config = dict(
    train_examples=88335,
    crop_scale_min=1,
    translate=0.06,
    activation='gelu',
    mlp_ratio=3,
    eps=1e-08,
    batch_size=64,
    warmup_steps=2550,
)
Rows from block 2, named by matrix and row number. Rows with one number belong to one neuron. Each number is 500 + 40 x the weight over its row's rms, rounded and kept within 0 to 999. All counts start at 0. Numbers have three digits each. After the name is the row's rms in percent of the matrix's.
# fc1: MLP up (model.blocks.2.mlp.fc1.weight, 576x192), inputs 0-95
# fc2: MLP down (model.blocks.2.mlp.fc2.weight, 192x576, transposed), outputs 0-95
fc1.69 102:565482470529542518517531446551495463488491540490478526610507452503425487488606478475496467490505533510460528511535503486574441522439521528516501487547508470489544587504499473497513513510461455545565476490482536526510569618511502428527483470562507435575561402438468443460479516538464554536
fc2.69 105:567504495546456513496494504573549509421529561493494487518528537415480497507556527563507496549529509501518541502581502518608477617494493540516513509514543470454461456491601489533535588460494464534450516510415502570471498456471495508499501473453570493479485447453498480543479566482580567501
fc1.70 107:510421551470534508449509434528518504406506527480484503594530452508575462562430503485552413525526516503448560447518445500605460513477503485513476559484558411489478523473472515553489522536501502511502555516410520581511515481498579458491486463512504500523492441491494502461484505531471536449
fc2.70 119:521484507483501495517463524503502424436497490499521508475534585523471476432512497470489552522598539527492469461536457517573460515495508521466512579476535473448540486528573474498506586525498508529467484602458564499492471456484520495501453499467550515456442438453472489507481525524484553422
fc1.71 097:498448480453456461511496515519501530452497474532495572501586515382546507616451513524452479556460509466570552429535455523497520488551468496471479455473552446459592517484526569491472518495462580542519482502472558498456489562463462579497541526487478537532528458553519587515497485500518464543
fc2.71 103:499520431514528531476458440462509477545462505536524478450519454547587414563471422483465541481445494499547550530480526507465544436478490538487495498447482490494529522522496441476490552472513527513463518515469567513531438451545447507476406406518528474510486521477558553565523526490516504519
fc1.72 098:539467554476531429568417469512496565496552481566487533535519512471488594526502493556484513524445473536539524451511469557531535529534388500425527500549496521519527520495511516511471456577497482562549512605405460531465512543481519473538527556549460473534567394525528470506540461507503445578
fc2.72 069:487416430522518496529467516605441421539560501512502544428511516435551485580551464463506477460528468539507545510505531589549444498505497505495479511511396488491457517525540458425393420506498530480451489544505572515533475471512500531447491462578458506478509449547502583502456469480581541511
fc1.73 096:551502540439509423593442464508549581481583495583464581531518516454509550514473505548480487557442483527504523416453472571490541501508406515419559498546505528479526560482503520539503474547473500544535512568444494507479508549492524451561484596510499502538561448497559467475542472536507468577
fc2.73 041:441472452508535501593503496455523545505530517527490484530477487478578563490566443470485475454527513522482507460499500488514486486499530487516472454466574515568529459542530468544472459556460482501470532402510471508517515457521479490496476448499515499467525500586570490489470527494527521522
fc1.74 104:483525525513543449555425541535527513520559468541473497517540610423510507502507552536443524494449474454571535473538503599516481501542438505382528484476464482521557490489508559482509429458515497545474485518516495494483477528463480582535540525527409501473520489576543537491476495466531448586
fc2.74 094:457493519556595539503501553538567447563500496497513469530526500570490483554475413450464520435455488504483578529476474487477466443528491551527505456453483510535517488488498402522553551474489531557476534472465483499576528479556459510536405489481462502462503564486512506511541567514487495520
fc1.75 096:469433541501521473561490575483499525434499549536522526493521501514534516494523528507469498493479539462538505459441385530419455456600487432486548445562511524528517510511586532504481437533467488500507519530517463541473499497464524573506572507494408474504495511570523528481553455496510507548
fc2.75 107:425472448499489517464531505474519506528512501518514417439517509526532437494498479551546593492483543437510466533458521487506501532475561446521550470472451491497521541504488529499483514428539458439434437613560473556466470468470533515463467525509490583421421408476520528508487505513432511456
fc1.76 100:495427506454499498512515439464477479498542535465530601536528463456525520486533464474493393563528535487586529506463445490479444486490486500511486497519548402428451533424544495483488562576434518565548489505500549545484511534485516555490522495440539553526520453550599489512515510547455502441
fc2.76 128:518527490479498510468479466469461490515521539490549481465493490487509481433522500519498439543494511516500566536576529480492528534426497488524478485476560549519509483563613479464393585512467461498510436500454527534517461489501500484352527455481535516467512542490503470538457520457500490517
fc1.77 085:454472565510564441530441519547540501491501538530474486567548519531512512500499496487476481499456516493564555523501459501500433515496437502441516482551480498469484535491512546531488428475532482546531559528526453519539578514516582521512592516531427497511495508540531505460518499574499466540
fc2.77 099:516495556529510472467488599532511467470419467542519489561507503530466450507481464499496545463439507532489404551535482426491470544512496565479527545477437504507469501504496492503434560438497544485536564484573438497527537544539506565409460531490461551446542492507472511537535504500417477494
fc1.78 112:500388511428503485497536448471477492468497509527520601540550469530571495525496473484461422569524537525552549521459396480479429492494506549484484523537568434452460572502550488481439533539515516489577487522507501533489501530472517542443511476506489545531497465586507502515520477570479523460
fc2.78 128:542495461468481522441550485463466451471553492466552465461482516482512459452541544497531427548472478486519507500559502502501552526446508485541489512481552550521492452525610512471382541499432453511513461508456528527488427484489475488350520451480536499520543502470483471513478475477494490409
fc1.79 101:528501483549523457475478433509499516455532529487487466499435508492483497481482530522502490515488521451452537465507510524557495530536464450484552475627571511465467519497511501521518500550505418490498516529474420540507505493463615397543498499529508530512491499432538442469548487524501532476
fc2.79 123:547507488495554529487460562508530473466463451515499445444546513562417463470426452441463546462546497519506445515490493458505489459498551548519490522414479536487490456489493458514466567466525521485500539514457494438575485491544493485463440506470480532459456461474503460494471514478440528447
fc1.81 100:424463488458521530517531522445464475513471563520586575513502440539506474454581465465504466511500560499451496551451474484441454503503568552496504493490535501519469453544564478435468521488471464529515467532523514527505507495531499541447513449479504513480481497488573479490481516483448497489
fc2.81 126:513513518478476529507506508485494444456528512508529493464534509491477434457559495542535471498437444516509493524538506508512507556492530517526545501483476550522479461550612476490420578452421401500510503524508492513491460494495469454370470476459527490499505527482490441548463522460491495479
fc1.82 116:448529467530483472475519444488542489535533452470482495449539547511559471544435492496453525505564522489526495547490506582508482502492465571396551472464540514478517482509463540544512447465513506498546484472452582477495494490495473513520556507475476575510515542460458510493482496505509476533
fc2.82 117:538497491449468509524425488468504519527418503500491539504475481558508468527449445522470459485477434602554483465506488502517552518539475564504536596592463583522474501504451460577525522474458540488571580500462464528493530526508448501498477517480508474541489513563544523570547494541492485533
fc1.83 093:492455518461453459520480433493569535440508546475548537494534494481552519500541532559514460504496461407469512440533513497546456554510479443437548345541504384448552539545542536539522486560501515499554508576490531534428496525477559516528500524466502466546503478502506516482542501505479472556
fc2.83 083:466491486475495396521482497484490512557554525445519530525477475457517515488467551563483493535478501440494452486600535525549508577530426438433547430608447515472491496453492545543463482495487479635557527562540490488474504439503515495479523508500504447502512440489514508398521474508536552485
fc1.84 097:492516475475416496481478507445570510480537532449544495404569523484519485531527567513564526514524525408480501473519495558434467470514522471450560367471535492513504481487503564508516467506477482439464492527488569557492421479455494522504555495468487559501498537495509519511520455491505520490
fc2.84 102:528526510448465484443493466438515509477442473496470550534538543514450455476479537530550502543473491560519458454490494497539552483544469476502435547572492584420409455512500543569468516437471460478519542533469564470481552466481501477448525514460578463539477478488484474508477459508482483431
fc1.85 115:544417547476535514482506404534532536476527501469468510578518470511547477528438520479550408551531457506462517445501495489591452505497514489523486512491505460506515565468474559530464507559508479549510505542415508569521513502514642424491456509529484499531496434492518514407467508529472471484
fc2.85 122:559485504453489480535491499533485518419482516477494502534532539482526462458491492470476549489547533513443461469548443457600511560533504484473533586507492453479486496503543460493500547512541465543481454617479508507469511467478524487519453545496532475474441413506504459491450522512479557460
fc1.86 098:475474502411476480553495435461528560479506531518507544532508492495536553473515481512540444526522524544543486461430434509484484459508478460480516484547505489520523549482514513523489478635512496507529532621503522577433562492444589480515501544468519513554486459508563479473499472497482476512
fc2.86 087:484517494525518413551401568545482523540529532528540540507558525478509539478599564566462518566415552487539557577490449540474520500512428496444596480543493485447532481503557506430491517505494472525540477547541449529454566536466493527534535570494461517493467549534553451560542488488496460510
fc1.87 096:533498481484456454556480521507484552467552528613494525475479505474502535493508529575485477497471504448472491444498511502498534525561468435461525500551482477480608527558536504485451426524423533474551476534507495497417529570469488502493511560501448470522566532504551493439499416491520467588
fc2.87 086:526519447515548432443521495538498490486509490560466512489504487521457509477467485521513543409515449530495508537482513564514461456482490541457462427471474499518504486501496414481542545496650519464486493483517464493548476560494551481545429393569506525449529481440413493539477478505439530492
fc1.88 098:577462483484499445565493492509504519488538525552481560528513544398506555531515491543467497528460462535533510416499452541530521486488436488459541531545517459485548582470531501500476469504541473549571529526443499593440510605444520441510480543532472479529553349509555484481522480594512498552
fc2.88 079:466447488463522521490488485505519534559539470464455437525462472515546495576488505523616495434546512533528541455451483536468499506593497537521529514507487530488497546449489480536538454494500568491493532519494469449495509476440545553536546544546480535535483580520515601468608466453485551532
fc1.89 105:609500525466459474531447528473563533395541510531487510480531539442498533526533566557504527472485470506482504424501462555502519500540449418483541519537547481540493517448526505540493491510530483488499536525498451497399482506421547505522447513471502527563511435568510523518558458468509488515
fc2.89 117:522466506504492512469483511518507507516522457502483478497540560452477476484561499460488482499582514476446496449520553528550545501551555429461539461476425471426551555494596529527410470454526586503502497460553532457482503557468617545416499520519497601522510472510495569426537460509503577471
fc1.90 094:539503521538538500484482461553507513459549573467519476506488470499533500485535584479540455514471479480457500451477472549578434497513461466517531511513552487496465491443504549540498491539532424497474544532483474573519493478462591413500505509487488505505481457429573452427519463525519501474
fc2.90 098:496467479479555497549486570480478490497473481541446453476537524523520476475446479436476569475548480484496465525481495535503472471505566570472539547393539440470545533520506501461473533495507536490459449556448539473526472486514520530471456553470484549474437472509435512517435515516469593541
fc1.91 099:500452521496471484572499469540495538457519466510488509568469575394477624497555494535510477474505500475527513410526497497562508519466469490496483530551477447503453561463524476526448499590461510559558517539466480491423534565445539496504490516484520467563601378503551470444518521524528499525
fc2.91 095:483523519483479469481469549483520542547562471547461532472516548549447496461476574598502524480563459550535524503486500566475560474556460517434452500526512590506511510549519568580510525520502558459459500542495475466458521497418462585470503506503448523460456577498477471517505418550455511540
fc1.92 097:493440487476514502506509372482464492532556486455546581521520482471524516492525460455512397598522520501588554533445456492476481503452494522508501516510523387461482549408558485477455537587466521520533459506498539534502513540505522542485521509468525583521528485545555524480516522556464480448
fc2.92 117:524514503461506494449493475440464467495515501507555452481510512491498464453532520491512407553462457517504516507569523484492567538454494520508477504490543567536503477585634473473382559506445452485487471494476527512520458489510468481349507489482523518501543547502475472525496492511455487487
fc1.93 107:476398523450527500497512393508480492541581488485569544520516483501512507500476455484504400572535472521592590518454483488471512500495484521516458520488508438429506504469516498486455540588465576490505483504476496490526559530511514516488505502520504571506497508545546543505539510539442455449
fc2.93 126:497500481466479513449518429452462463515551516482542461447464490469481471426520457520529450549539490488489561499585556505497538557444499482531446478484545527537507444561611452492414593554482484447508489502456534518500476499495481466395478463485542536514525552519522483511484534481479492486
fc1.94 106:491513558497537491499437449531519541539594517427476576503571517439493585538521568494526478563440458429545581491475532555499506524478438464507499374513485453487519525412479570494474493528510503568495421541447545539515507559504512469551560566515498474483534502473501529457483503537516494492
fc2.94 106:519606492451498534531548488498497475488498528491478556496495488454487519487510477456602518555417478545537537522410554466458557458463537480546492448525455559504496511480543463517522516497586453407473459538471538557534476518473459472509467483484542527488495563474518465491519455543516431430
fc1.95 099:523427493462475450507516506527504509450519500519513577518545492430553498587439465527425471577495497447574567442538455517520525530545460467468483442487561434448581515486521560496476505485456574521544474501479553523461516573476456591514543517517466552515525470546527573505496488529515499529
fc2.95 105:517491465528552526464470484475514470549484512524524480452529455558576436539502427469461505465480492498564576519505502531447568457496475553495498520459479481506535532519520410476460574453492524539485516491463520519535454454539457550437378398551518527512469512500557559568512531489538529536
fc1.96 112:510509491536563461519435572541511514516491570551464550547536551519514469488456563519470532467457472470499498497552492544520454514560477465438480473544466504502563492526494534501495444446531492529501555508498453565514569531507482514498479496532475477515472483612584504463474490503523446539
fc2.96 109:515507518523536514489470570505532447540457473555547450525508477582497451514465405487470579447483522533505445514526458500466552512512496574510548528487437515534497507517490390524477542454478552488523525504537399458557534486567484533417403452473456534518504552515491528531546554492434490552
fc1.97 089:526492550496513431507465510473551491381501500528549475478509508495506509529493514506523508480491485549496499437459439593493487488564419446503530547550526512523497496482523485536498470529543508494485615494486431452466511486407538502489459513478495522512508484567498512512590437487525516521
fc2.97 100:540466513529484490492446564521478500534506498541468489512535531493468467472548513485486516484585555525490464506514544478529577509526505458453526472490463525467504557483552505499480476451541593447545461486581505486504568587515619583442527502527444593519509474513495570434469488506452537514
fc1.98 093:486497526466426437500448488462582509466557484489582511453530550429475503554578538568548540484437463430512517443535517563480510519487488549429576396459478478504514486512585505543511471515505466484471535616484520540423443483425490516529512498468476479499510515496517502519562471456498463507
fc2.98 104:506545522467482481427505439468508502486564423433458557491528541485455437464460531522549486571478473491469502464509520526532532481523482471496386491531500573425444453472505533579491553456482476516529549537391576431489519461503513475496499504493601479508480475457459450484472503494502507393
fc1.99 108:549495488466457468505442452495617565478579446568511480468544535454506510575471537579523513510507507503496494500515497555525524520466442506412562441454481530496541507527452588579509437507490508490531479510477561450442500505477526502505561547527442507518512514487474515482532435472482524567
fc2.99 112:543581493472475480566445493476489483524452515483459544512486534461502534513499516496424484496551513546509463441499492575533598480546428496502527507555488546476478533464457480584541521457496507524550548461516522501484490553482533495527468550466591514580512510540560556528509459515573591528
fc1.100 094:552467575463501467554440452454535579499549534546519532515525507492484569485517514535494453514488504488483511456441444531497502462505441478431537465568545463511477525485500512507491454595477474533539518584498495539448529509454544491528487552473482514534544463494589456462555445513489503548
fc2.100 080:495375534488516474499494554535560483537530459500492516515566507461526478536556541506501395468524443470540549491552527521526535538558478451476572418512431508469491442527601532506419452514498553540507484491521481488466516526424493492509567474559441549518519444529426506448510438519511555538
fc1.102 087:513519483486502493487456475479529557469544572466560509451488584470509491501515528519532495556480480456480577447479477624457474473456510496479527447485481474543497503449499583530527436526446487464453483595443538571509450470502503448563582515475469523519488534474537474500519448494528493496
fc2.102 096:510526531486485487452481457515515496473510475496484481575543535468457435465491543514531467592492486531500578436500513551539536474513454459532459540491542541475427452504511551571506517461446463497459514523439561457507582451533486543527495504407543494464476513497495436506445551497507540398
fc1.103 104:438489515528473463487546418520534486493560508500401547564525444538522484499464433527459457494544525443546534566453507486509444500444476522471551455531550435454464559543501457508502512516482511479591501492468553521511576518519523492504486498521535517499502510469440481458476533544444475487
fc2.103 130:516453472401518499421500486488506513445468578519501549475555413486568452479524548497500517568490527541555500489495437456488485475519504542501554493504586494496488447503527525507438570464496452466508512487477576577489460453427496509412503520487519535472487533423445469562555456459439482474
fc1.104 096:480449520480513471553459484568483517493512498513509557569463563490499551514540465506497438567511504484480548385530525477570431491551478490474482507549483489437515529501489476505461502577437545480518473502461544482497552570500539555484474536569474488527561511542575515448516513554516468474
fc2.104 092:462534524501600468508474520565531449521475442502519438528491520533458496457548500471536497488526482584504566523519519462534480522514453552506451500492543566502565421503608486472505558500546481512480502487530513463575509504517460485474470520582529537392476482503472414543484498511469535494
fc1.105 097:502503505453458465511449461487556553471573467539554500435504559466461501523520547565505499521462491432484528476535518564498509511481475541411512400457463500499527499541520565547521467523435467486503468582490521478491442507516510463566561510516456500497499522491512460504531477452475470522
fc2.105 094:525503496460465481468489452450497460475502445455468524514511522490494485515433541530537466530485487532516464451504540532522555485538445455527435509575523587446428471465498519573503529466498480514553545503434558451488547463498479477505475529428583442534487476493480502507486481494527526411
fc1.107 101:543539474532451494533496532470469513435522579507526508461451500477528505409551514537431507478509535439456411443539491495512507507547500482481632499589526463539521506522506477449528442507468427489501521534528472548396486512414495531525461475472485457464470470541554424445482454463537528515
fc2.107 111:498526388497531505455539490470539529511505525479482555414488513521490420427448535492533534499509511492484484481468535461563460482499548467529512493473514535470444487478458543527519531428533485500473493573468543485546437460510536474483498475559535516498437403468481439459433524518480466463
fc1.108 091:500478517497510506625501546512501502502545504504501480520513533421473649495561506542484471467469502457603514500529455500534443498499479501511503515580459395499482543441526483518442488537472509580513544520502445502460525556491520564496476563440472470530554393578551544469510514541534521518
fc2.108 105:467556535499445494456503489477480552577517437485507474498469557493444508452496561578548492498584490578504525496502503514476581498485447435506397530499545601512449461501549562558538570545513491467479501561468487450480508477479468540494514519482525536465443538478487457557491522503486503488
fc1.109 101:502540488484508455525443536497551546525485468607479496507566548453526519548509568557466531532456505542558473502543453557479477497507464579376586499471495537563539482530463587536501437466506470541489487543499541515483468523456504529485555539490438528500518470539525521497497441518543506585
fc2.109 089:520548486445569517527422523473573458552473487473505523484517538541527469527452437517457518468514537546469486460510398527501584477555450594515570512522470561555479512478444448579572525435490517497548559464520491471535540542498484534553404531438478531546464490550560524534546489518464546528
fc1.110 110:518442629450482456503472443467526520478518456464527526494529588393444541551563538539531488502423428456566550509532486541509518542472443565464554517526494470533510510491601503485485508532552477531493523550455517509371464512390500472505485527492507494521517468496508505520489497480440473520
fc2.110 124:500464543437500509418567451479562477441551438489482503430579550520468416547486559511517459527452437483542514504477513488501511491496508497503454471504446566442470457498518532581468577433510460513507570485422565464500473449460445437478514432512531519500472463425439448515495477533447466394
fc1.111 095:497436582499517492585501510503502530497506521520502493532500578480513621529506467502479494471497476500558500477511477513542473496513473478508504521601466474516504590506539469526432434538509505492576544531507422570465555558473560482480469562506437474557583403562571518462512463575516477595
fc2.111 104:419542573502457498492485488441459558583488432497482476527439581515418503447475555571533515501563488609524455517482526514469553498506429466489447558545522623542469519497505540509553503546538507469539522536506467441465540506485497508510512508509493519479494501479472434516460480503453495486
fc1.112 098:489526510513496486503461497465564551509548531487445557478578493477492526511536541517528508544410501449511475516463516546461464485460463471480606411562550515506505501469543570520507504472520423492528527517490511548504468531480568439550536556490500575583516510479537519490504482590440445489
fc2.112 093:479543522534572474474432510516506478506442440503491525534479524545485487530526462508546539549473456570489441496464505492492492470450473587492500486539391488520440518434547550490408491485498480514504458566600550481539546517544388513405491479494477489460479535492466474484420505540495435417
fc1.113 098:465526519479526531587452510505506572562535479471464560508503478496533586508514544460562552560419443506539470483411519581444503497512504551535522416450434533610510448419496564491467433551487521537481461541510534519509506562503501499505477611501482448463486488459564514490490486500520451558
fc2.113 087:529536486426452495535480477510492569463507510489446554496498412430545523515463499481634470465507543465508429466478523473505508491531548425486494437544583498515522524467487526494517461499542470417496441577505547475470440478488454532513543475487497474545462503583485564418521421576520514529
fc1.114 090:470457543496492523616503508512485502532477585464529554542509468476535575516563483458530418493471540501489461465516483462561435494547488488520506505554526457461544542445510489509432490587460501556533563519517509580481553540491555549483486545512483479514538401537611535394560504506515495538
fc2.114 096:463584546503533492475493507491466508564526431460553440485421506513484495483513514490503549514563518583538537478513474535470544485512465451488375581502522545514479421464555533501562542556438553484459539547478500447526507441509473583502526514504514546448500520479563501553545505483498526430
fc1.115 092:520482489491506468531493491517509507464527464567465551524557527403536514564501550542463511570429473465572533478486488563432495510467462527458493449474488434512583518496536586466498477478477558520552484521480555506480480611510477533531523559532446499509531489493514556511478478538509464613
fc2.115 087:439472495451595551449473451470565502570481488475512521480559472531562440579470463439491480507514489519509511466427498554466468359549488533505494469452461515481467537495518445519483502492506509531501472513524570441566485480540456489487435441544501427528452551463508519520554500474471512476
fc1.116 096:558498466499405454519456502507585523403575483610485466451516497455486512478520540592476518497522522513490455454502494508538520518567457479415555493477540508493494520551481500527524418523496500464489561507508501449413473496428532569524485516526486480514516502530496502480523462460529519555
fc2.116 096:558488457464458457505473493461484560533461499500490545478490531472483502433551525496484500457556520525494488445516516503575624515554469450452537502554476524443463532477574489540444462461536550433526522526613486495498504537490631528447546495514534561540502475511536563461513450483492544511
fc1.117 108:498472523525454472495489527462487491462464562496540499500501525441478525504531508504485443485535535513467488425500430484526450489503475455486479562564578468438465495465518467543519541515525475487484600509479477570439498491352548509481478491413552540557505444537561534545585497523534510454
fc2.117 126:490512530531521482437506495565511482486552471472482472461543532527426425435454524506501517540583546427443580482523562480580451555470539470466462450422540490448469454505523522526483579525514532486450472530398577465530490471530476460483514516497532552486487504478483465411491551511453534442
fc1.118 100:523416515486509500567509531538497526477521482483495487533474532443480549524505500494484433460500505445523525468560484487556448524573478446501458519583456400500513599475524473519448481534453557502537573499500435521460564572487523549474431556512460473577617442583542547410500497513496488525
fc2.118 108:477525556476508469429510501503491548556523443542515465488469549540471472468466526577499539469585488619545551493509507534486574498519453483454404527501550607513483408559525528506536555499512537453474465570471486465491509477460425560482506499555520571418449478469492473555476516469460549485
fc1.119 111:497445554474474465521512465506485508492536479533519487532510580443440576511558490558491449487497467497485543361539484514559512520502479444488470530554496466480489585514540470538485521589524513532491549533425476497420533543436516472525471517436533507609583438507511487484531517523485495500
fc2.119 124:513440557499493445476493486508500508495513413530460432431560583564442475478469576542440516492619488538520554456532524545519529529551513492408462517481500550446504459539535529537489533530520586455417459503443528409486523473447484531493542526485487561473500503479490480488527472546431585477
fc1.120 094:493515512463483447570485476494559579461599470544467553547509495453543563480467470562489506512465504472533481443484444537500493502519437538437550488567525461501492552510486512542500489541461467554553517589431512491433525559486523507552487577500513472548538412505535486474523498502507455567
fc2.120 061:520463491522536516558542495536486454455436476461508559483482523463508528536504500472525440491462481520504417499503506528529516533496433502539467479525419448484428479489540468523407427471487552485624437431575464469536506542566413489461437493566465490549574477549556514434485500510501466443
fc1.121 107:522450514441465474535487486538496550453567458534463543537482563415489600513567504580486469487470474429517531383517489539537535518495460480473472521569457446504464566493529488540486511579468513513553490544470474454377474580433505523538493554460485504562557475568540490475533489500536492504
fc2.121 102:544495489597534458467441525496521581504544524560497509479528559587459511453486529581395529484584458478535500488540514550480500495494496567403425528494485451513559477583513557519469501535445569500433462502531492497481537485490471516497500511478491514454506516493567501505496500588534578537
fc1.122 110:460434532427507530497499436516524528502509525476488527562553467531591498613465519455513450576466505498488530440479483524547473500575519551525542521469552474538461501471493565550497435509457480511474556533456539571513464483507575469494484515528434502508504476483512533457562465568476499482
fc2.122 106:549526539534492500502516523527447464478540474478492532516525552436472461514546498480536506519528491463517467534580456493577508580432485508509504556505508398482486504499507497461497601473442478608479482561451532501459470484497493496540462502472572494510471424466475484513477570539530542430
fc1.123 098:531472541498537486601487516510482521529546492513496500533481553446452630473575499524493472463463452468536542483536489509530528516481471482515493522579436417506460540457547483483441522586491495591524524538471423506484538596507519506510453525458518455526547420548571472473484529552524491497
fc2.123 115:477557560479420510481497487479468574550509450501491476517469546495446505454465543558517509483581501596502512500499518493505570500499463418505413545522547587505454472533505545539578565554484498476473458556423484441469529466481483535527518478463536520462476529505440475548503527457489507483
fc1.124 102:536457541462494452565487456487543571485594496527472546550528533416529545518509476549507447497486459450535574465444448546525503491525447474453622450534484428532465558503492516525479458535532478528557515569455553561425546529480535489546525542525477489514552481444517489454526473537478497544
fc2.124 067:493463513517538475524503494654490472577520544491470495574512508525520480521535520467503470540551376461583575451561523511582505518549471482459482528522512494508450477526544502492440468484430561546439429523499543514525594511524530456504548481502456451504542503538498534449521510595548543506
fc1.125 099:487504513506520467551485555467504591467507560515499525474492461469505586455539530496480487530501534479561459456477423504471456477551454528474586490556568492556494508512519537484472437529460471497483565532520489570484464496441575515493550579504497454554521443525554540466555470508527406495
fc2.125 088:453466452502554479478439488534523546497477495514520504434524474543560476528522545540519550475451469499486518506427581484481507474474489463477508446401423537430452454516492579492477459454494453477477488626524517516514462428514535503485594485536455510440425491469496497462520516561450451496
fc1.126 117:536495533528574520540499494553484482504511549457545537593494449495450513459579461453480395535485519461509568536492505495499465501453506532519469447508472452475546527437506470472495542537446498596527434500486516507535563573536507477521476484543522443500511461477556437463461531538482539506
fc2.126 130:553559492515416491500467508527514496477566530499511497480536502431502493490536503591499483527465494483493544537607517484550539597445456499490481466504529503472492468516566463526510629450470472522496471504399513520477472491509492544460486456458580511465495498484496505550463582502570523513
fc1.127 113:507435542496529517621496472522486519540509503510506515527463595520535618520492485489493487483453458552538497443490516505545520496547494498504509524555474487534514551543542475482425425541542525534575511533505441550481542570492534475478472537585427468497553443533563526418505482531525480604
fc2.127 131:465531546475444490504461504456467549567452432471479539512452502493448512507464555490565504515532479651528445521433510498489574453503429454501465582560498615525439522478477569530573494507469498475566471508536491434458522519482471510541536514516507483542519493496439475524484485497491481468
fc1.128 103:524525470509426510583495596517463500363510532495577551497481524374485549457574517524403491522501541453574430476528462477523508535530507475498565500541531458535521515515556500451488504480448473527496476524555510488392469538454486595476516534419507516482515453551541476462490502463587529506
fc2.128 108:509513438509513499452538508508545532547543469489484455454551524527532414533588486497471572477495477477529551509501533498541554478467585532471479480430470513492498481542588464510458519410577505527420501582510504500507440427486466530427477454576480534504426498461524502494510509523525552525
fc1.129 097:491484486504531454518486543527506496523522495516495531530591535468561491583451525499455504532471533472586498497516436559469475488527459544419486449461536451499573492477500569480495482452523535529505474489507550546488493543478450588482552522549421580500520483572533569491487469502518490549
fc2.129 092:482488537511579546493488494464523489578438480489539476523539439565548487540436417450484522468487486525525512489471489487434516450518467574525515527469459501541508526503463414513498546485462536543495511493481493468578498455561474531459435422488496492523494512525566542522574516492496548526
fc1.130 100:515469566483547495542482477539485495507554452463546523560501484438493573489554474485516410527494494478538573491497456515516483466473458519516488501517439381474504555403540489503464549592418518639551480512450490460497537570519509527517489519470530476520546419511542505470497530551496520475
fc2.130 115:506557513472435496491459467472504561560541467516519450482491541493483494451504517563496485482546493534512537491539536520504600525484498482484434501493549570495500453546567505546504594532487486469440460561412491476492502445496450562472515472452565541431461541500509476546463559430505494501
fc1.131 098:507508486512532489505520566540513479501529441506497535545517530497544467549430474555396551491534534449517487507552497568543516514552486531479453467472495456471545479488460515493511493446513580530538459458484514456497555534506425636495466510525466521459503497536480530515460512455558578566
fc2.131 109:502539498510536522543463494462523491568456492524509487451487475579549439487436413484455514505456490558525520485494465518430550452499498590532518563499546552511544533504430421548550519477476533486502513446423492500535439518540473535512410517480500554523470529530567531567515497558527464561
fc1.132 104:495464488484440476543511510495502563489553521596503507503476542441484572513515505602482491500461512453485506407532488508531532545533495451495487516502455432522520537542540522551458455563446523479531549541497454499376510563464515482513491592456450483559578497501556513450556446537536447554
fc2.132 098:571530482536512394506521533483510529502509505543449516467442544537433582469500526562504540487589444492501551506495527556502532466514437491400454464478519503534466439521502482514535565558582522493466539489460493494499486521495590497542472504469549547492575498508494534519500502503538569449
fc1.133 093:527502535453532449569445481533556600487552532520525548541542500466548558529489531507508495521447484499507504441447437546458487467549426510468549487481486494475529518455515597529492461582493539580506520591470521523505530530505555487547507580509476477549548432500589522445561450537515488561
fc2.133 073:445472487481555501574467529516481518544550479538594521459475519489491524481502474465462549444548494503549475471570492555551433574541477496473489519511506490459492417534517451438502459496567554497471459457545482449536469469491495548520570452606502474568564499555491522464523495378537482545
fc1.134 089:518482517513510437541471436545506529536497510520510571554501531470569579530502507508418461594520467527503542453501486517551501472481421486456559519533518437433514527535459541510481470512474466579543464557449499560500556558489546465537563547505510458483576465448534514462545491587509531549
fc2.134 077:465508495490562517504446536551464564474550539517468500506586484508453548377554507436596513545550505521531498423441477519533403472566520545533554483588476500511429478494552539506455488533538502518485498535569524461541510431454508514503470505594470520490407444525498466440546478522467538510
fc1.135 093:536530568508504452524394532460599510499521461533398498481545528434494597510546525546535531486445513512530496500443466590435460456478432505451576459505525517518503513425531516533508495488533454528488563526505486481471420490459574484553499545444481539506531450517519524539509454518510471503
fc2.135 087:499487476496554495455490533525531499456546453491489443481547536516493458576544493454526514568504455467502461489484507532521452489459534496473456458439424454461509467498590554513358542450495517490461471546554541548526520473472515576355589547499459530453496506511451507478489467579482487492
fc1.136 100:578503542493528435541419443513520565470579461522467499498509525436503566508514523525511510532446484486513546433478458580530517552534401495449569492568485505499508545484561539532500455563486494525506494626471486441435490523462570477549540596493475482523549474481543469475537457516488499531
fc2.136 097:512449498536525514465524543581538507512489419493453444481573519470430465497490485460483489521574454461409455441567556477552470522531540492510498454475457463436570441499553536537384497438522575542469540494570458422535530490532522523410476535584473536480510444473477542399499501525486556470
fc1.138 092:529492501467466459497489455475484516451560515547557505468495531459462552522541508564463485516506512477470498340492477533514529460509469439474504513504527434480455507498511501525517541577511523443499531544506521552392462521402500528509491533435560554536531473495566513492565490558571526462
fc2.138 093:552484556539558427453521537530519474465490477527457453457507493543457521499467523484484576489586476540450588480503539499523467546497476513407444509469515507513534476538493508495521620548540536523443453496458518445564507479513440495519536505514542538482552482475497512537479546577504612447
fc1.139 110:524439540481517533524495448563526554486510543469483529547503448512539513531458501465538399542510437509473489488521534480590477535556503514532502494493509479517486518477461559546481458577501517553503512536422498591518528510537641428497470508551458475485492405485536510375513498526465505517
fc2.139 118:520495554501507475549423495536479489504476530476518528577505511496502488477491469422483536506568541523474438476553492433583508571530481498456502594489530446471483509501483484487562542555487487585477483567504512497476521442514525505567464552526530474444479430546502480516492539503507608421
fc1.140 105:509481457471448484513522506500529508494500452587505541487514537458613492595455505511455520527507521549563508472487472576505533460497507543445486519450519504501604490502483567500485461466485560495510480502509562490467491527486452569487500528480445514495504481493483579506477483463509511591
fc2.140 098:484526525479550546517472475437526513585412486465522490511509497540551448514393433437510515488512471565534482460462480541472518454534456578528519564507486549534478551482437424531500489500474544540457534463463495424552497480522491501490451464493498468551478510546521547545538487474508523551